A small self-supervised image encoder, trained from scratch: 32-pixel images, 28.6 epochs.
Rows from block 5 of a small self-supervised image encoder, named by matrix and row number. Rows with one number belong to one channel. Each number is 128 + 32 x the weight over its row's rms, rounded and kept within 0 to 255. All counts start at 0. Numbers have three digits each. After the name is the row's rms in percent of the matrix's.
Before each channel's rows are labels from the 100 images, of 14848, where the channel reaches its highest value: "patch colour" is the nearest of a few named colours to the mean colour under the peak. Only what is clearly more common there than usual is listed. The data: crops of objects in photos (Visual Genome). In brackets: how many of the 100.
# c3: 3x3 conv (model.blocks.5.c3.weight, 192x192x3x3, each kernel summed), inputs 0-95
# c1: pointwise conv (model.blocks.5.c1.weight, 192x192x1x1), inputs 0-95

patch colour: brown (63)
c3.33 103:067091110101141088118155129094109133158080100127121082132115101082070096049073121081095122129114081110126106085152077142096121115054063050127113099107094099103089109052089100111114096114128108083124098065074108110145100095110132100144134083111137085090135123121117119115132118085100073133
c1.33 101:092073156124119160102159189135081144149104130162113113138121090054039163104107107133143153157100094142096060110152146105145123087143054149142160147138103097093113116068085111148086112139109147105143128088094124165122156106136143049136155091108108113082157107173132122137144131108125074142

patch colour: white (29)
c3.12 078:102121137168107095092085088159126155180096106148060190121093089108146164211111118164096126139162119083093175110129079162118090149093105054090077122105117122118101116180123073110099112141142129102162126115131130121064106105106144117101102092112127151069097073087108104083136065076125104139
c1.12 095:156166197153089106124159186130117145157101085156106156070129093107094114169091152183114133116087106126105177141204079160129117132100069143142153126078132139151114144140097125133157128142125110146157107161144195109129084143086165097163089091089161087165088152110114151069135092114165120098

patch colour: white (49)
c3.188 089:182159138149115109130151158095162142115059078095156117182100159095171101111143130075085104074137134177148135136141158118091135144074167082145136164146129093121061130130093149138142143120148111143163111097095100104114126132111095155159141188141102144108144093133163155096121211083134149174
c1.188 102:130084130090123107145140134133104127125057022109140076169132180101127129120114108113116105094149155144138096127140100126065138161068123112132141117123088058101086096113109070115164126130175092104157132137092143123153069086117128111141068127112155092079097163134105151092140201081095104163

patch colour: grey (60)
c3.46 100:160087149124149165113173137175075159128126118155055143157115076150162110143101106126140096119084120131232162111199089111095087133114134105124117120101120116143125119106125113151140167126118102092067145147119182162075147097114141099105095088162161126096108102128077096066133108152156116142
c1.46 104:139149135070114123077152114142154142103117131138141196122101072054107095153103100154146120114089130151148120113136116042197145100126120125152155180097130119138117178119101188130197151124099097098144178132144164097167122154119180084097104105105186067113156094146157143160156076140115184088

patch colour: black (42)
c3.143 118:129131128067151106093125132169122141141054118157106162168084149166053148144130118127183143121085037146113139122147162090146141062110103139180170167157103184095182173101138130172125136142133153151183161108157107156151128147039160126138139120112106121140140170130119134154173078082172159147
c1.143 108:116109140015114128111092102148093157104040116120158113176116105137010127160078121106136120136146083125058057124176151090148161057115066150155131142129106142100141154095141141159165096153103150153128174081147107144158107147094139156164083087134101073136082141137107126142123090121083138125

patch colour: white (51); pink (31)
c3.77 100:145149173088030124103110128092164135117089154079112101098059185098109075132127141136126126062088095170100109151127164105182107097133136102174150172170175101162078174113124171099118148115065155148074152180118098113124179149080134076132154151155109142132186063161155140147079182151135123142
c1.77 099:157140159072116153105132176118108138142124113115136141089103144139112081125091155146137104114068054113091116128129143086137108106125103155152169129127150121178082181118129141076151106139097056129078130145133125143203102171057147103108115141143092104150108099091111150154073151141163136081

patch colour: white (25)
c3.26 100:118156138127116116098116147186107143107100145088163100131144180137111089149120143160090136125130138167129122175161177181148097127150148108122143165190143062157080172161155168083131118121131136145068170151090135117098148131118168090145158103140066126141183085167184124126117169156200125168
c1.26 098:149135165127113135117120114148008188106143134166127119188181142133104117144078112142157114169127134080140073160142157194091063124149121156120166116130058041102107117129154150135171128137134105121081150142086152150164109108142161063156109060148113116116110079060142148102093130150142107141

patch colour: white (29)
c3.167 087:078075112152152087175158135101139106105115048060101090133136111075104154146163107072072122098141173119111131113059088098126136116138158116167111149075175086129177097165143075134135063072132104134178125100063004136114118124128188111109175122120137182085101133137101117144144120093128108093
c1.167 102:128114138114100122069104131110096116041089073091076110082119122108136098123132126174092096083149111140103096057116101066140153110124138105140132125087134034153124125120116113130127144167068092117131144109056089133114072135071122124130092118092123134163095118095120086166127109127093126105

patch colour: white (35); pink (27)
c3.101 090:106129093129111093104132117130132140149085113139155146102133124137146143137123102139122048093072150089123154081162141104137157121174132145086077139180172126173109173094089116147092095058097090143114127110122091112104098082092104091081102144083123104080162079100076186106084095110140141161
c1.101 093:144107150108143131155113157141172149203113168104140132163079167102161133183130106135069115124084110126149109102187149123133170140109152191073092129112128160147088189110151131154110119149096116123098154123104138123059131087102093123111114146094158121164111097146091205112097119152126122179

patch colour: pink (37)
c3.152 113:124090119123089132144136101049149090094156125148161132095111154101165131057077122115113111135083170104124155096141151066129156123116131076148115091108180170116115107116041154116108187093107158124148039116128106131126126087060059150109146189141130112138152093147103124128109178092122155089
c1.152 108:148077142099099119125054121105102134139131102137190153085149124132086118043086141141123097106101147086110138098109147042149100119095105153139146093117152124117107103112027172080146186104134136144128071131160115137108094121082039107143147153152092125144112132120126112130106111098132114088

patch colour: black (62)
c3.66 089:096081114099090049136123126125134124143152127113091032146086153074138141142065107117126115098111110156145125109112118127131124189135123105098068148133171121136107128096139121130101105136117128146133123151146083154077168084101135074117146071115091130093167098138108153171097089179126122126
c1.66 099:147119176103080070132074175138104092121121084111101098114099111092093130142104144164108117123128089142072064131152133111147120154113083079119100127143116080150125097153087163115141088132137129113115089095132119176113093129051108135112102089145085105065106112128128172120062090159137106080

patch colour: pink (34); white (28)
c3.180 095:084093133142123136101146137142179099145069159088113114096111158091153116135176130123101129144112126132141138142081100136151145110201136113123138173214121153137101151158135131118122137081066129074111150108186094154070168120130129126132178134143133087139207078111148137089163100127155135106
c1.180 099:165084136104129147090145140148108142081102119126117129139122083144101121087123128102126102147103087097100087106049116101121100094158137116132183146158035116120113107096107139124157164123141064000120150094128126182159087127073147113125085107123137064171085124072093102109125115150099131044

patch colour: white (46)
c3.172 093:102093106162174083125154135142104144120097142133043106134139159125155175090120101084141093101176114123146157124170149178141055086060102067113102081051064107127130103130141097106088112151161129109111095070126110183091114128131092147103139063152089161116060143122067065139160107093096076183
c1.172 094:188128162146111125117137177135077079149087056126138157134103133142165092104085133130113103085131126160121144147136152130099135105087112085108092116083131099156062162129101106155083099183110133130110111146128188117113063083127127154109162140115119114110100193085143109089138159087134158152

patch colour: pink (25)
c3.0 085:117103086089092226140120099146101103130119128101049215097122133102109108116145092136125135104148103111145110096167094085139111121118115152097138144133135121150104132094102073057088166140117135102104102163138166107034123093126115150086079097125155103130081078135122104110133128174097121162
c1.0 093:103130118107131203151164173107114156159115093148149185123127177171103114157137150206158144082144137136111085140158097118112105096145083196130184057087098113090122129088109110105129162211122097066136090095096149127135108096142129189127042129112162105138146087119101159141116146132129130093

patch colour: black (63)
c3.75 095:095075135075120057131119110181121130173131100144188073112106096123146099154062124121171098170119116107167180120100091126060122132123106130072151093081094130149127140116100133158158090136113097100139162118137119118112080127106180035132163128099171134111140163046078113088108098094171204103
c1.75 097:091058142083157058132100118083128191111121137145162093164117104125118137109105123135180076162120163141188132098139175129083034080133144080118117169081106119131175133032150134143112173079147169132148173124082144165143119070100073103089129062125140138127143141113068142129188123141121115089

patch colour: black (53)
c3.81 091:103107149145119096158185134115175108138084103112129064137072135137158150091077121136141126195155103117178172108037111180114215137122094123056126129070145152132124106145099073182107117118108098129143127146143112097074145136110122113104145132165163157107168103090090096088160122081171154092
c1.81 105:124160156097178161161143115086109180088080114144127076107126107143101139127135082101159113236134137109086103113119136111118174075156090118077185136088121071090150075135126103133152163135185095121140147121081092159162086088162084176108107141114122113171118141083133123117151099141113158124

patch colour: grey (60)
c3.82 108:122082136149158065102099147197087131071149122140102158138135075146113105095118138127124116120177155121107133097164079129131044160103172099151146154086126116125124175149121131130114114124114113118110112083157111159143128162143113070137109089133076142120100148131098104164121100115141142084
c1.82 104:148103068172083120150172118135092081171121114101156112089077120176172116097115110111110117102150181186140187099130162137063105169173185106101070171171124175100102115166124073162106139079162163163154132115147100103080149106122156070106140107077128143122153187124162147129119160104165128151

patch colour: black (41)
c3.141 092:074092064127114098124120114159120117162157116101131090110131095109156097132123076134098120141125178158127178128125091096052133178120079149146098161064164147112136132115102089130132116114108104117092146144109093127047151101105155101044143133152159136075134105106088138064159142164100156044
c1.141 100:136115125078079141172090141169151105151125043113189103088113083102100135133146097132114126139105129132118124122108088092057161125110061132103116150064122122163149130142070109124125140112100125082088135144117145115137091111109123094085103096134147140106101138089142167107111161145126154057

patch colour: grey (64)
c3.145 119:113154114139147105166101139085022136129160129170146105163157123160108108146112158135110159202122138128128119112117065184079006149115166065091162088116116047125142094186132157095166149127150133136110088090116131136164108136118139088124118126119092130066119160109136097086105130110166084123
c1.145 099:101139074140171194136140088106076100142148167130104135174131121163144173170123100068113106149156147153162174129088159161110046205185215108090136111106152146067136102149180098115104139143129165107135104110153123140101172092096100171068185133143133179098170177139125155097114144123185101151