config.toml
train_examples = 123503
horizontal_flip = true
norm = "batchnorm"
widths = [64, 112, 192, 336]
projector_hidden_layers = 1
optimizer = "adamw"
batch_size = 256
lr_schedule = "cosine"
Rows from block 3 of a small self-supervised image encoder, named by matrix and row number. Rows with one number belong to one channel. Each number is 500 + 50 x the weight over its row's rms, rounded and kept within 0 to 999. All counts start at 0. Numbers have three digits each.
After each channel's rows are labels from the 100 images, of 14848, where the channel reaches its highest value: "colour at peak" is the nearest of a few named colours to the mean colour under the peak; "place" is the part of the image that holds the peak. Only what is clearly more common there than usual is listed. The data: crops of objects in photos (Visual Genome). In brackets: how many of the 100, against the usual share in percent.
# c3: 3x3 conv (model.blocks.3.c3.weight, 112x112x3x3, each kernel summed), inputs 0-111
# c1: pointwise conv (model.blocks.3.c1.weight, 112x112x1x1), inputs 0-111

c3.0:507509486466449523528486536512461440493544479485369507432516502439507572501455540398496457405508457373500505468556411578504516544498414529489444517538375424588507569534462500482522530504447479530469494451499398372531515541536528386491513477545446448583398531467471514524517481545481556452464467473455572521519571481561525463573468482518
c1.0:466516516435516522562529535495462468559480513504366454506517445495542581535505629467516492413445499381545459478653418473455500565516423502476513488545394429522455522457540509519528529551429506477463551410469442401551554541520519423540604543506530527575434505500534529473439519490552547477504520440468575531512494442518456443550497490512
colour at peak: grey (63 vs 30.8)
place: top left (40 vs 9.8)

c3.17:480499483428511516554458482499523427454515441477447483461465457451425457477485593503440439540460457527486464564423466476477557523457461644466510543481465379544522528579398555449485542535513497496467454541500421474428530441497487445510522422477498432626462433558458502475473500540501446446430489436547557414474478472635416454495460487466
c1.17:424540528399536553485484600547431464516457620497534478479450474579482449463535578575573542459520478481442435466455475551420505614501502519478450532441465487531495420461473468442479557424469500498463518557527544439393573544511558438443549551458600485594489512480523529474499551519473490511509475453525539547530561477626538439471484549422
colour at peak: black (40 vs 16.2)
place: top left (44 vs 9.8); top right (30 vs 9.8)

c3.95:464529555572448559487421520492506497475528499436451532445511493561519494507446421613523564555455480480537496402578513502488499494456394511540536483526580540473441460443473519402530501359421519510534442412481437510466576498553506480534419544482555460459547525431526472417550544565481507432478584505495516474507526539463540492550587375576
c1.95:464491466556425538496568543423548431481492511455522548544539461475531422507562439572503450418581527475538419459600498553508476574405524524462568535515444472476467449461371529504551510537495477512520502429387407475597500545479502458482480399410459476551543533499564502504564428504557533401547460551487518482447470482570524457528482454563
colour at peak: white (72 vs 6.6)
place: top left (40 vs 9.8)

c3.10:505460615458495406491424570463501438477462517529449445417475396505463473491470445496484514486429482511456444482419482435519493476485453424467502402455490551445445481530511469493481509455503483349484519458484526561455488457469505541420393439453500469447520489451583441428447521516415428544512494482461505357466474417478505475603455508459
c1.10:550498561538508478548522451519498531491556464500507459473474512534470490627471557363369375527509510456570462455527550478556639547432415548493560544433528516463466552514449551511498538491491482348544490424485424515556517439485538477499543443491541455481511474487418408518536434543485446528483509432458483461452451498489470514488534430537
colour at peak: black (46 vs 16.2)
place: bottom left (48 vs 9.8)

c3.33:647465460485552477490525480447522465477462479510526500503547498445547405571416591413425461500538469416485478486468465462507546610488404547507535444471435476564432547458438523587461515504510412492432488499537500531492460500511462443500560432599499458474427486511455545451487544441518554469542530383489516522600495458518392452554427490506
c1.33:541453510455538455509451532454555544499453482472577541496472398507489438524470553493486476541450462500557432550419530431462579579477529495456583472402611433433489431423514464556462499460532515562477482529519479507541458505542444553509468495482527466423611423436475584443527576445495472463438469440450558562603438514565552571539453532440
colour at peak: black (77 vs 16.2)
place: bottom right (27 vs 9.8)

c3.104:498490476391543429457467560424514498480518389490471512417486472424433470428484527464485512528506464583492491522407494481459512461451553555455503463451475340404504458504504454431459540551524444450443611575505502483502443522504468528479446470491505437595522392543481472456562480597500401395451512518473521500455447559521522488484469520439
c1.104:519542545500513465504505575484519451484468464493506532456462489553489462579441571459516560520483457449507555525479489533584563557553439590506543509508512497485459479556580497441521499452575456478519549543558600487458599544575599512583514490619461442508460391533446570493482526610480483497525510422424488539533590481537594493574583400491
colour at peak: black (71 vs 16.2)
place: bottom left (42 vs 9.8); bottom right (28 vs 9.8)

c3.108:445527542459474509445447615440521448501470505515472402519493431451469452500536598408497411522470502481544447378421461489491461485455439568437508477525436530557413500513559520548552490610492446468458498507420493421485517514517444406440512430470503574536454461529490408467562516401545484455456501510524550421497474428559562419539491506488
c1.108:340486537422555462433451498508471537509499474454517574502385436517487421493611525554539473540392520543486485493433536507410513492502518536424513480430493500525395485458569394512516457466546466464447504476424589595413502466474483551532516414520559558516516503523430503510554543457451468457491508421532468491404457472541452542507449524498
colour at peak: black (64 vs 16.2)
place: top left (39 vs 9.8); top right (30 vs 9.8)

c3.87:545505582517449477506425427489448436462511481477480476472525522559483437474510487463415496534540461421488494469497424511495458497529410444487456420495528510431356468483508402514429507439444368530426501479469448402537529457510462410415446536482436439462414503412473456514472419456500473455539492462515462486538443410486478446444403479464
c1.87:561521544513425560483539547546528456522569530467482481486473599515508449483528583442458413546473550420477587421560402537539460521487449509501458520517529521446476474486537487550415596463456429511469582451529432344597476554486510464472523583437538474520441489445516547539423399451466508516516550508501555441528419432495455445466543502490
colour at peak: white (27 vs 6.6)
place: bottom left (81 vs 9.8)

c3.66:487529476510479484508484470501480511485548465435432535474505517343458449381467497506513492548505542543542531485486585519473442492468468519492462480510543447464523585490513513518558403551569446467469471384515507517505309513415501565516500468463455442508452443585470441487556532473552532470520454500588573495517514452509396445404406562484
c1.66:514479549482551529492521520456440478558543473509476560489486579441500554441456458502529559517475545469571511548543586462491456511494487472585507454460532461582526478593502545486504436526528490457472464412570551503558476521523571571627590483456505417557422441600552484544505582386480532444568517399553500603561525472436520446465498420510
colour at peak: black (53 vs 16.2)
place: bottom centre (44 vs 11.7); bottom right (30 vs 9.8)

c3.9:548468461436570495529455538462440391526441582503480491503569413461512515497480462530467541521477499456525514464419473477536478503458445562636423523436473487533481442507472503484550467494548502431473473540486497549464515533462580474562532504542460446493368513564518454327467476536443480407538516415426468424541431553451510479501484433593
c1.9:506525547455549463546404496400456539527460485453557438436531458549435408485541468570511486581439570568467567503490438463529498534429488484504491545433522465463460422492558534529446530422437442418505484593534492567505529464527460511495511482486575534552550434523560423367566427500535453451548530485549459374529399505506518490491467557503
colour at peak: white (51 vs 6.6); pink (33 vs 9.9)
place: middle left (30 vs 11.7); bottom left (26 vs 9.8)

c3.57:526442477552436463537517448475399421506516455450461575495441491486458522397557434565517482516476510559450489584437528519449443493457458584419441391442565452414485581523474441460534523556500605461452434511475499474461527449509501528491423429512461454536525451617530480462538474448401549473425447501490474476503547466557471525511385525494
c1.57:525445544619466539445533465496525497511448571477430465549482466501471570582425472500400486492464553488580414465548531446427517495524450582489541470457464464518449597536412516503483598554552543413498496438553566473534521511505473434602549519527504481543421509595522505486469416418507507466542443498487458556556518550452526381521540465581
colour at peak: black (37 vs 16.2)
place: bottom left (25 vs 9.8)

c3.92:563547465443486423526499553469516422526521437555478508450523502438477526468450549487447456395489460457489529435422449542429549585435462570482462497538425416588437464530534529539454550504481377507509459505517536474564484537498460421448483456509488446641462525525530408530514547465534472387395471451479529507551506446510429463518448477412
c1.92:561530540481470435423438589466541456563525420465448523466482419465400468474554571544552459488424488526561514468422469428393494563517555522485512446470550426519406389451585511489530449478492500458476459518484530529552507490501418459456441479478500479484558506478520397546558593430538437518482432421453525500587516412490523460436517442484
colour at peak: black (38 vs 16.2)
place: middle right (30 vs 11.7); bottom right (29 vs 9.8)

c3.64:415468413335506413465419444496491503495535424428518557448441436497436501405535468625529519516392492523471473526443472534455514477492517514488467446436566424465477484429514520401472453455540512509520393535538550496424488498470443509447401428523424459505494465502509523516582557471476494416475470474507489444493456464513443507446458481444
c1.64:554512512367544487535512594497499492575479457413513513546515556547526550472517552523433489515544512467523550525548447626537575574499492591516493458483405495518547515453558529420466555462470534577556454480535565476567485470435540488493517476573504494570419473543482545557537548532500492477607601390512504500544613514565466435545565452484
colour at peak: grey (60 vs 30.8)
place: bottom right (28 vs 9.8)

c3.58:616542434540441551468481559487434467501569510572530505468568499517516525467418547356468481498500486516458538538486476529515508529517494452567513533547406556561529466584379487495564510491423522390473477631519444442543542522499594484465455525500556540552520541487570541454473551536476491449471542481547545461560565453553458404532520451579
c1.58:459504458536496467413393509398503549455581492514488554456494409506396412489571539465467543476421519586478492550494559445500536488470541413477500439536556527480494409470443514406552479471463552323431474503466428524452473433469473545487488486499518472512593460501459535487508499575507372536488466522495530445507499526552522450468429482442
colour at peak: black (50 vs 16.2)
place: middle right (29 vs 11.7)

c3.55:546529512544518498488455514473386475438528476476421514478412378431416462400504446509508492594459470517357479482481476494483441441456467544538480482502533486548459544484485459432476491431465421420501426497443497535444564452550457455446531492478514483562535407560445481436441498512467533460433557435418481442390460553516445477457437468448
c1.55:501556507612531598524577514503417453438532447512384392492522467460570521547508511413525523504490569485465558523588507491540406504504509509508503497524462572618516535429467501457542544443539413535439484403420500501507530531566470486486570457460505504531460437491457539514481486448504529537532524546577515448320525459491516462486476445435
colour at peak: white (45 vs 6.6); pink (41 vs 9.9)
place: bottom right (46 vs 9.8); middle right (30 vs 11.7)