A small self-supervised image encoder, trained from scratch: 13800 steps, 28.6 epochs.
Rows from block 3 of a small self-supervised image encoder, named by matrix and row number. Rows with one number belong to one channel. Each number is 128 + 32 x the weight over its row's rms, rounded and kept within 0 to 255. All counts start at 0. Numbers have three digits each.
After each channel's rows are labels from the 100 images, of 14848, where the channel reaches its highest value: "patch colour" is the nearest of a few named colours to the mean colour under the peak. Only what is clearly more common there than usual is listed. The data: crops of objects in photos (Visual Genome). In brackets: how many of the 100.
# c3: 3x3 conv (model.blocks.3.c3.weight, 112x112x3x3, each kernel summed), inputs 0-111
# c1: pointwise conv (model.blocks.3.c1.weight, 112x112x1x1), inputs 0-111

c3.20:094085168061091133074082146134158127146059099126111152126120097100130132130102101121155103157115154158127091091098131157070159161141114116065111096077153142117091088091096153067103151050081121154137082091156120140122109151079098105077059116093138153127126148074137105168102106089098097120090059109120094115162110119132100111155120086073
c1.20:093131154076112158064073191175152108162101124095086172131093115123174145150067141144170177089086121133170078127142183148116142140110092117074118107108126097138127081095174095142109147105149127185166086106178124151101082137072126142096165172112170160087088151168107119122133124077119117107124126129099158154131115144126085118165185088061
patch colour: grey (64)

c3.6:101086199112158140142108141044142130125086154109066107175146132079119080123132143123093083098090185125136152078157108152154136168137056115147073193121080174120105090074135081140101124118150102140118099069072145111123110141132089105127140081140116158093090146108159084121117160118157174141163110081106117081133147092115104102150073092108
c1.6:112110154120141159080115128066084139157105103091131124111099126148082073078173150135155111160121181121104133105090090105092095140140102145121068152080117126104111112111116064127138192082143130141140079079066125147112141117104080184110132120149157187116122152144168112093128115190138106120095164158109131069093154062151101171109062105056
patch colour: white (62)

c3.48:104132143140117043100109112063112134122103121128106160094142105142102069109070085111141125138115093111127094126075129103097148114102089089115066090121103128124144102056112140119113129122090085076123081166178123169115129148116108105132062097124091133150151137119127086052145134199128110079063099119043091093149102156132155125130093070135
c1.48:093173188167103066157122152155174120140110139162077143142130090138101112187107118143116102191118100124139080132147158072092160147150125114159129137132128116152112140072121163163128170136129056057101130166212145152122135147121106103129082153104140137160146111102161148052076121174150117075084115064101114125139085175155169098145123100165
patch colour: grey (68)

c3.89:142120146094109193113107100091195128111097135118107127098126085163091138144101170131128162141151213117189081118121127084158208129178128126169125122127114105128098091121134176136104115075118168096113136163145066104117136125175079151093112055143196081077136081054142188150089125134111149142100120120090104130171113088138120109115135122103
c1.89:119130111135095126129124164077154126098139136114125180113122114138119070114125139124167078077172152141166136080159175074143133171095187137117088120132138088079141102116127123150086159132117156158066148121094119087100118106182080160067110089110177121065144090064184150106137105156144141156073100171098138101147133079098067112104121133045
patch colour: white (67)

c3.34:085094141093132164146109173169145066115068106196119128146113105122156159117100100062153128108132107106153100060144102087093130050180099132136158165168112165162109119169163179184138134154099103062151158086135110111141097096097162131154154142093103164153071156111140088187132141089080109137149108127129086179169134097126134094151129125170
c1.34:019086145098148140112114146155116099118140094167089121124075073100128143109153122124176164106105134165081114088151141062143061074166144094120129136137180113137100105160126084105139115130119118054122106088114109117121093131120084138140113102043100136164181142123130134170107120111093063141115145136138112150100091061141088164057102128144
patch colour: black (83)

c3.16:141174189134142175117113156208159111136099166123049116140136096147127196159097129109145129111108076120090074084093138076092107122142158101105132093114106151125105115196149131125092143070046136095107131115139166131124112077114161074104151138133163185082092133108088128183084187126137118151135147121145098164161110066128156086143122116107
c1.16:152098106148134163071128155127136124053122121112002099154145136133125148120104126167143109103096092156118048112082143111093074111106166115087145047060170080117145143168165093132117102118099112099143116091090116116150122134127129100100097105106138133130158120100105114160092116069125130129129069112124125170122099026114118105109114111098
patch colour: white (52); pink (32)

c3.65:116188056179109129158171138115129167104143141095101146119160097038105150102191130115122093133134201198115144064139140128144125119106135139130129100168159117100161135097133118101150149109103055103039144120068134112137045110107146190135071118080106129106144050144152132130140110170128121136096172138138127136109104124141146126114106159112
c1.65:141165176083150081157167158181121096182124124169139090111131139106145116135089103133139123159097073109140146083150160160109096143096161180172128101181125114134132065176180100131160159113105122106091096103132162134100086145047205087178116156143128131143086169155129143148119122091134097075142171145084165145115099110115162113144165039129
patch colour: grey (60)

c3.110:170115095132173105127127157135140100178150171169165129077157136173155166137083124035114177165148144079170128148092090146179145113118115150110133215150042112169116096166100190180153131159168130112144152137141107104120142143151135111118131120150104141188126165147104117134119097145140124132144095144120094141105097164086228072120149120133
c1.110:118078113115129115156093130146158148052152105067154168113108151107138112126174141104184112155104139195098100151084158091105058129125168164097123124107128086171182114120096131099133100158130170085111119102099129115122131100100077209085132140106086204146173142099142100128129142147159109178164116158178148098054077141120149102076151118110
patch colour: white (41); pink (38)

c3.47:132117114136162184140093142088108128104217052136108132061128125110147067154081102100133150233150100091124112098089119144101145111119093129116102150123113210121104086078163140157113142087158124129098105075104093132133134146156092129113159065155099120106127142125140143138153129160079151110065167105077053119130117100163130089116133107117
c1.47:062114097083131162123158103156156156067153077073147124131100115130168115141120130118161152129126123095110037166130192093127137136146131101083096098144153143097187127120129079117110141151194183159087115096085122139139110088122062169103202086142128148102144125173076131151136157097144126187097127152121080151097139147157117129102151164055
patch colour: grey (69)

c3.61:137174130200069139132153104104145117153160092158040132154081149125115150133153128098136099150130143073175138144185152152098195157144104149118101102134124115106142152146139174118151148203100154133142134101159123091102124120126147064151085143105121087189118198145115110137146158153073119105055058150137201108143158141182131103146153136148
c1.61:067120114148106146123160133123128137136158118086099175164093115100070079149213154090214093102080136131156139088160164136114170103106127113105140073156176143119108082142173093126120122118081152159093085140117121123107092117110101144091061140108154179150127150161105084129182143157127101152110071165125180093146154097136063127078148170149
patch colour: grey (62)

c3.49:131144119166110088133102096119124084109163129120176160113131132138123085072124087120102108162155177137149100125152090129136055106094103197131140115209122080151125175101033137171152100145147138117081173153116072109142126121136112130092127170104126078129141116113155119049134082108132107161133219143146149109124103082136091086077118129177
c1.49:116101104098094122124113135129129130116099112129109107139116070079133072125111142085128102161157109159115083098087086043144073100141070186130146128124089092142097156071110140177193100110099119044062118166140111143091132118157118147090154136088125125150149083136141117042127087114173129112121143110117129082127060099155169129084096158170
patch colour: grey (63)

c3.97:138108134079144106128108091042096113127150068073092111050105124089125090070123091144127102121124151102106188147124111128176152137066111138161155177125136071134147149134116115097093100112122110153118140113064083131152164094152077162077160100163097062131117125080103111104148144127103139120101163133153140098049091154180089148152099143085
c1.97:150120101114105120122111107108131155124102152116099106124113139074131073092117150106117143119147163140136227160135147145151150159125163172109161163142122089126174198136148095101121138169114134175160164143076069121147169160156068183051138114179137141171097110071102163134160101123073151137143076153162085119067132178171143111169159144079
patch colour: grey (61)

c3.7:146084141049125092109119168154107130112128128190183185089167122147114111111147133161125166098102173115146139195094183103109165133178092085089110174067170139084089082083142123144150169174114142159111109152109102106101164133174089134096135136181116131179152088070121127104139092137074095104127112133078076124166100084151126150136107154112
c1.7:133129126144099100078130176141127146084115132150141144212089168059146168167145156112129133077105175137136119160143210093127131160119090126131181115150142138144091085131130183113130124221152180168132164077143118110102095137146172151159164169139097170178088118110140112127111141170153147112173072101123153121097158126112101098103183169184
patch colour: grey (64)

c3.98:147111194110172095127082103183148076119152171110146132125152149161122169135079117085104137159201147068140139126143132147131153129117076125128103176106127153187070090172116098107094114133108104178109181136188107130127143147115130083116140156146083124116088155057092105152038112149133120117184082103109095160134078143092158090153088105148
c1.98:148066117092137091139121132141158115080138103105118193076106090070103133129116145183176124093125134162152096119132142092116126093121162108115100131084115117162130100127114014150079156143100115162105145133142077149112129132109083158037105122098156147080131112088176134103095122185175132154163111117148114110116054076144131115142055097125
patch colour: white (53); pink (35)

c3.36:135163115132178104122177168127139136180133128145129116080106097101113155151065098078112164153111137086097187092097148148120184118089136149125147157141074143208130146182136180114160170225084092115153107127154114105119169156151160071113087130112082125241084149131106129121145115144119126118173104105088126125120126114102119083116125100107
c1.36:103132089128149130149161157116182190096148112108139190162073071078075135136131106164146116153122119179130155073054192093071149079089191106124148092139206138152124129139141136107127089196136150101079114152140167176106076090115099152078096128137100115152145115122145152122157137156150087165135130160152117097114071110133103145116090142103
patch colour: white (29); pink (28)

c3.71:128102128138135121128131124110086128064126123063108169091101049140062143069106126135148088146102102151144163123128169135137114074091118159138103100097170087111099172132112117088131142117078082105123082169115101131064137092175101154112083097149109062138129048100079115108090091154127157072122163120151132123094083128124086100093101144059
c1.71:148089163108127178100184160133111129094158137131124113148133163093144169079096191100090129125096131084117129161135125163153107091130151090160135122103073108129124151154128137094112151134175127111202108053092176051079138128155152094146152106149154079146115106158123161188091153079137157088137169077130122161076179184137090059109145107136
patch colour: grey (61)

c3.86:158159145103141142082103148028147101121157110146120133143127130099138110125125206083153148128154135146120098085082112129109128150129126143076154088141088130049126117084146156174117177130091118124074170150115172068163130121151119094135066126135102203135134097203166117101155132193144100123091082116069154163168153086133166093142129110138
c1.86:161173138088141123066144167028101097144062140160126118091149144113143061132125160134173139142107085169124088133139092118103163136157187142050147050080140108056097157074121175142121160150104144089075131133086164121142133143107138159140101129144170145146137094147135125126201137120109123140116087162086101112166114082112146131144099131101
patch colour: black (54)

c3.109:150121124081102155146123168107087093083158114155132152096135167114134110111061115135152112146146141119125138129148088137128122154056098144082128134145185144111105145114107160159081189067083103170100166167125120111177169165183119092087053129103145163120108113107165123116179063147069133062082123128144131105134113094086133076092192116178
c1.109:131089167132101108120112135089164128117143095111123171110074130139169096129086151159151118113022076146111088144135119067111148127103108122138203102158149117096065146179165172128137107141154156054096152087092151141105122084111147147085126126045152125130150098102040113141148092122157055131144112113105117134123116102093144081113123111172
patch colour: black (78)

c3.53:073150158111157124125130123110103120112162090079063126146061163132116175084129096085103113140099133063081106127194093141126100098128116092065138164179098112184140146176135143093068096127095124111131150117087064075130182097153075110103090134112140102154123113124113108142090114147075088163108111109135171123045104162150137094117139084143
c1.53:073098123126127100108137156166086106134170105042085174119053103143101139101161150119165144122097137103098163165182135147113085131074155100073092143137114103193076165169130135129146092108128164129153135135066110123122138090157119146100098167117157166113141104093179091110136098164076063133152151156117128132048119113135101176064131140097
patch colour: white (49); pink (34)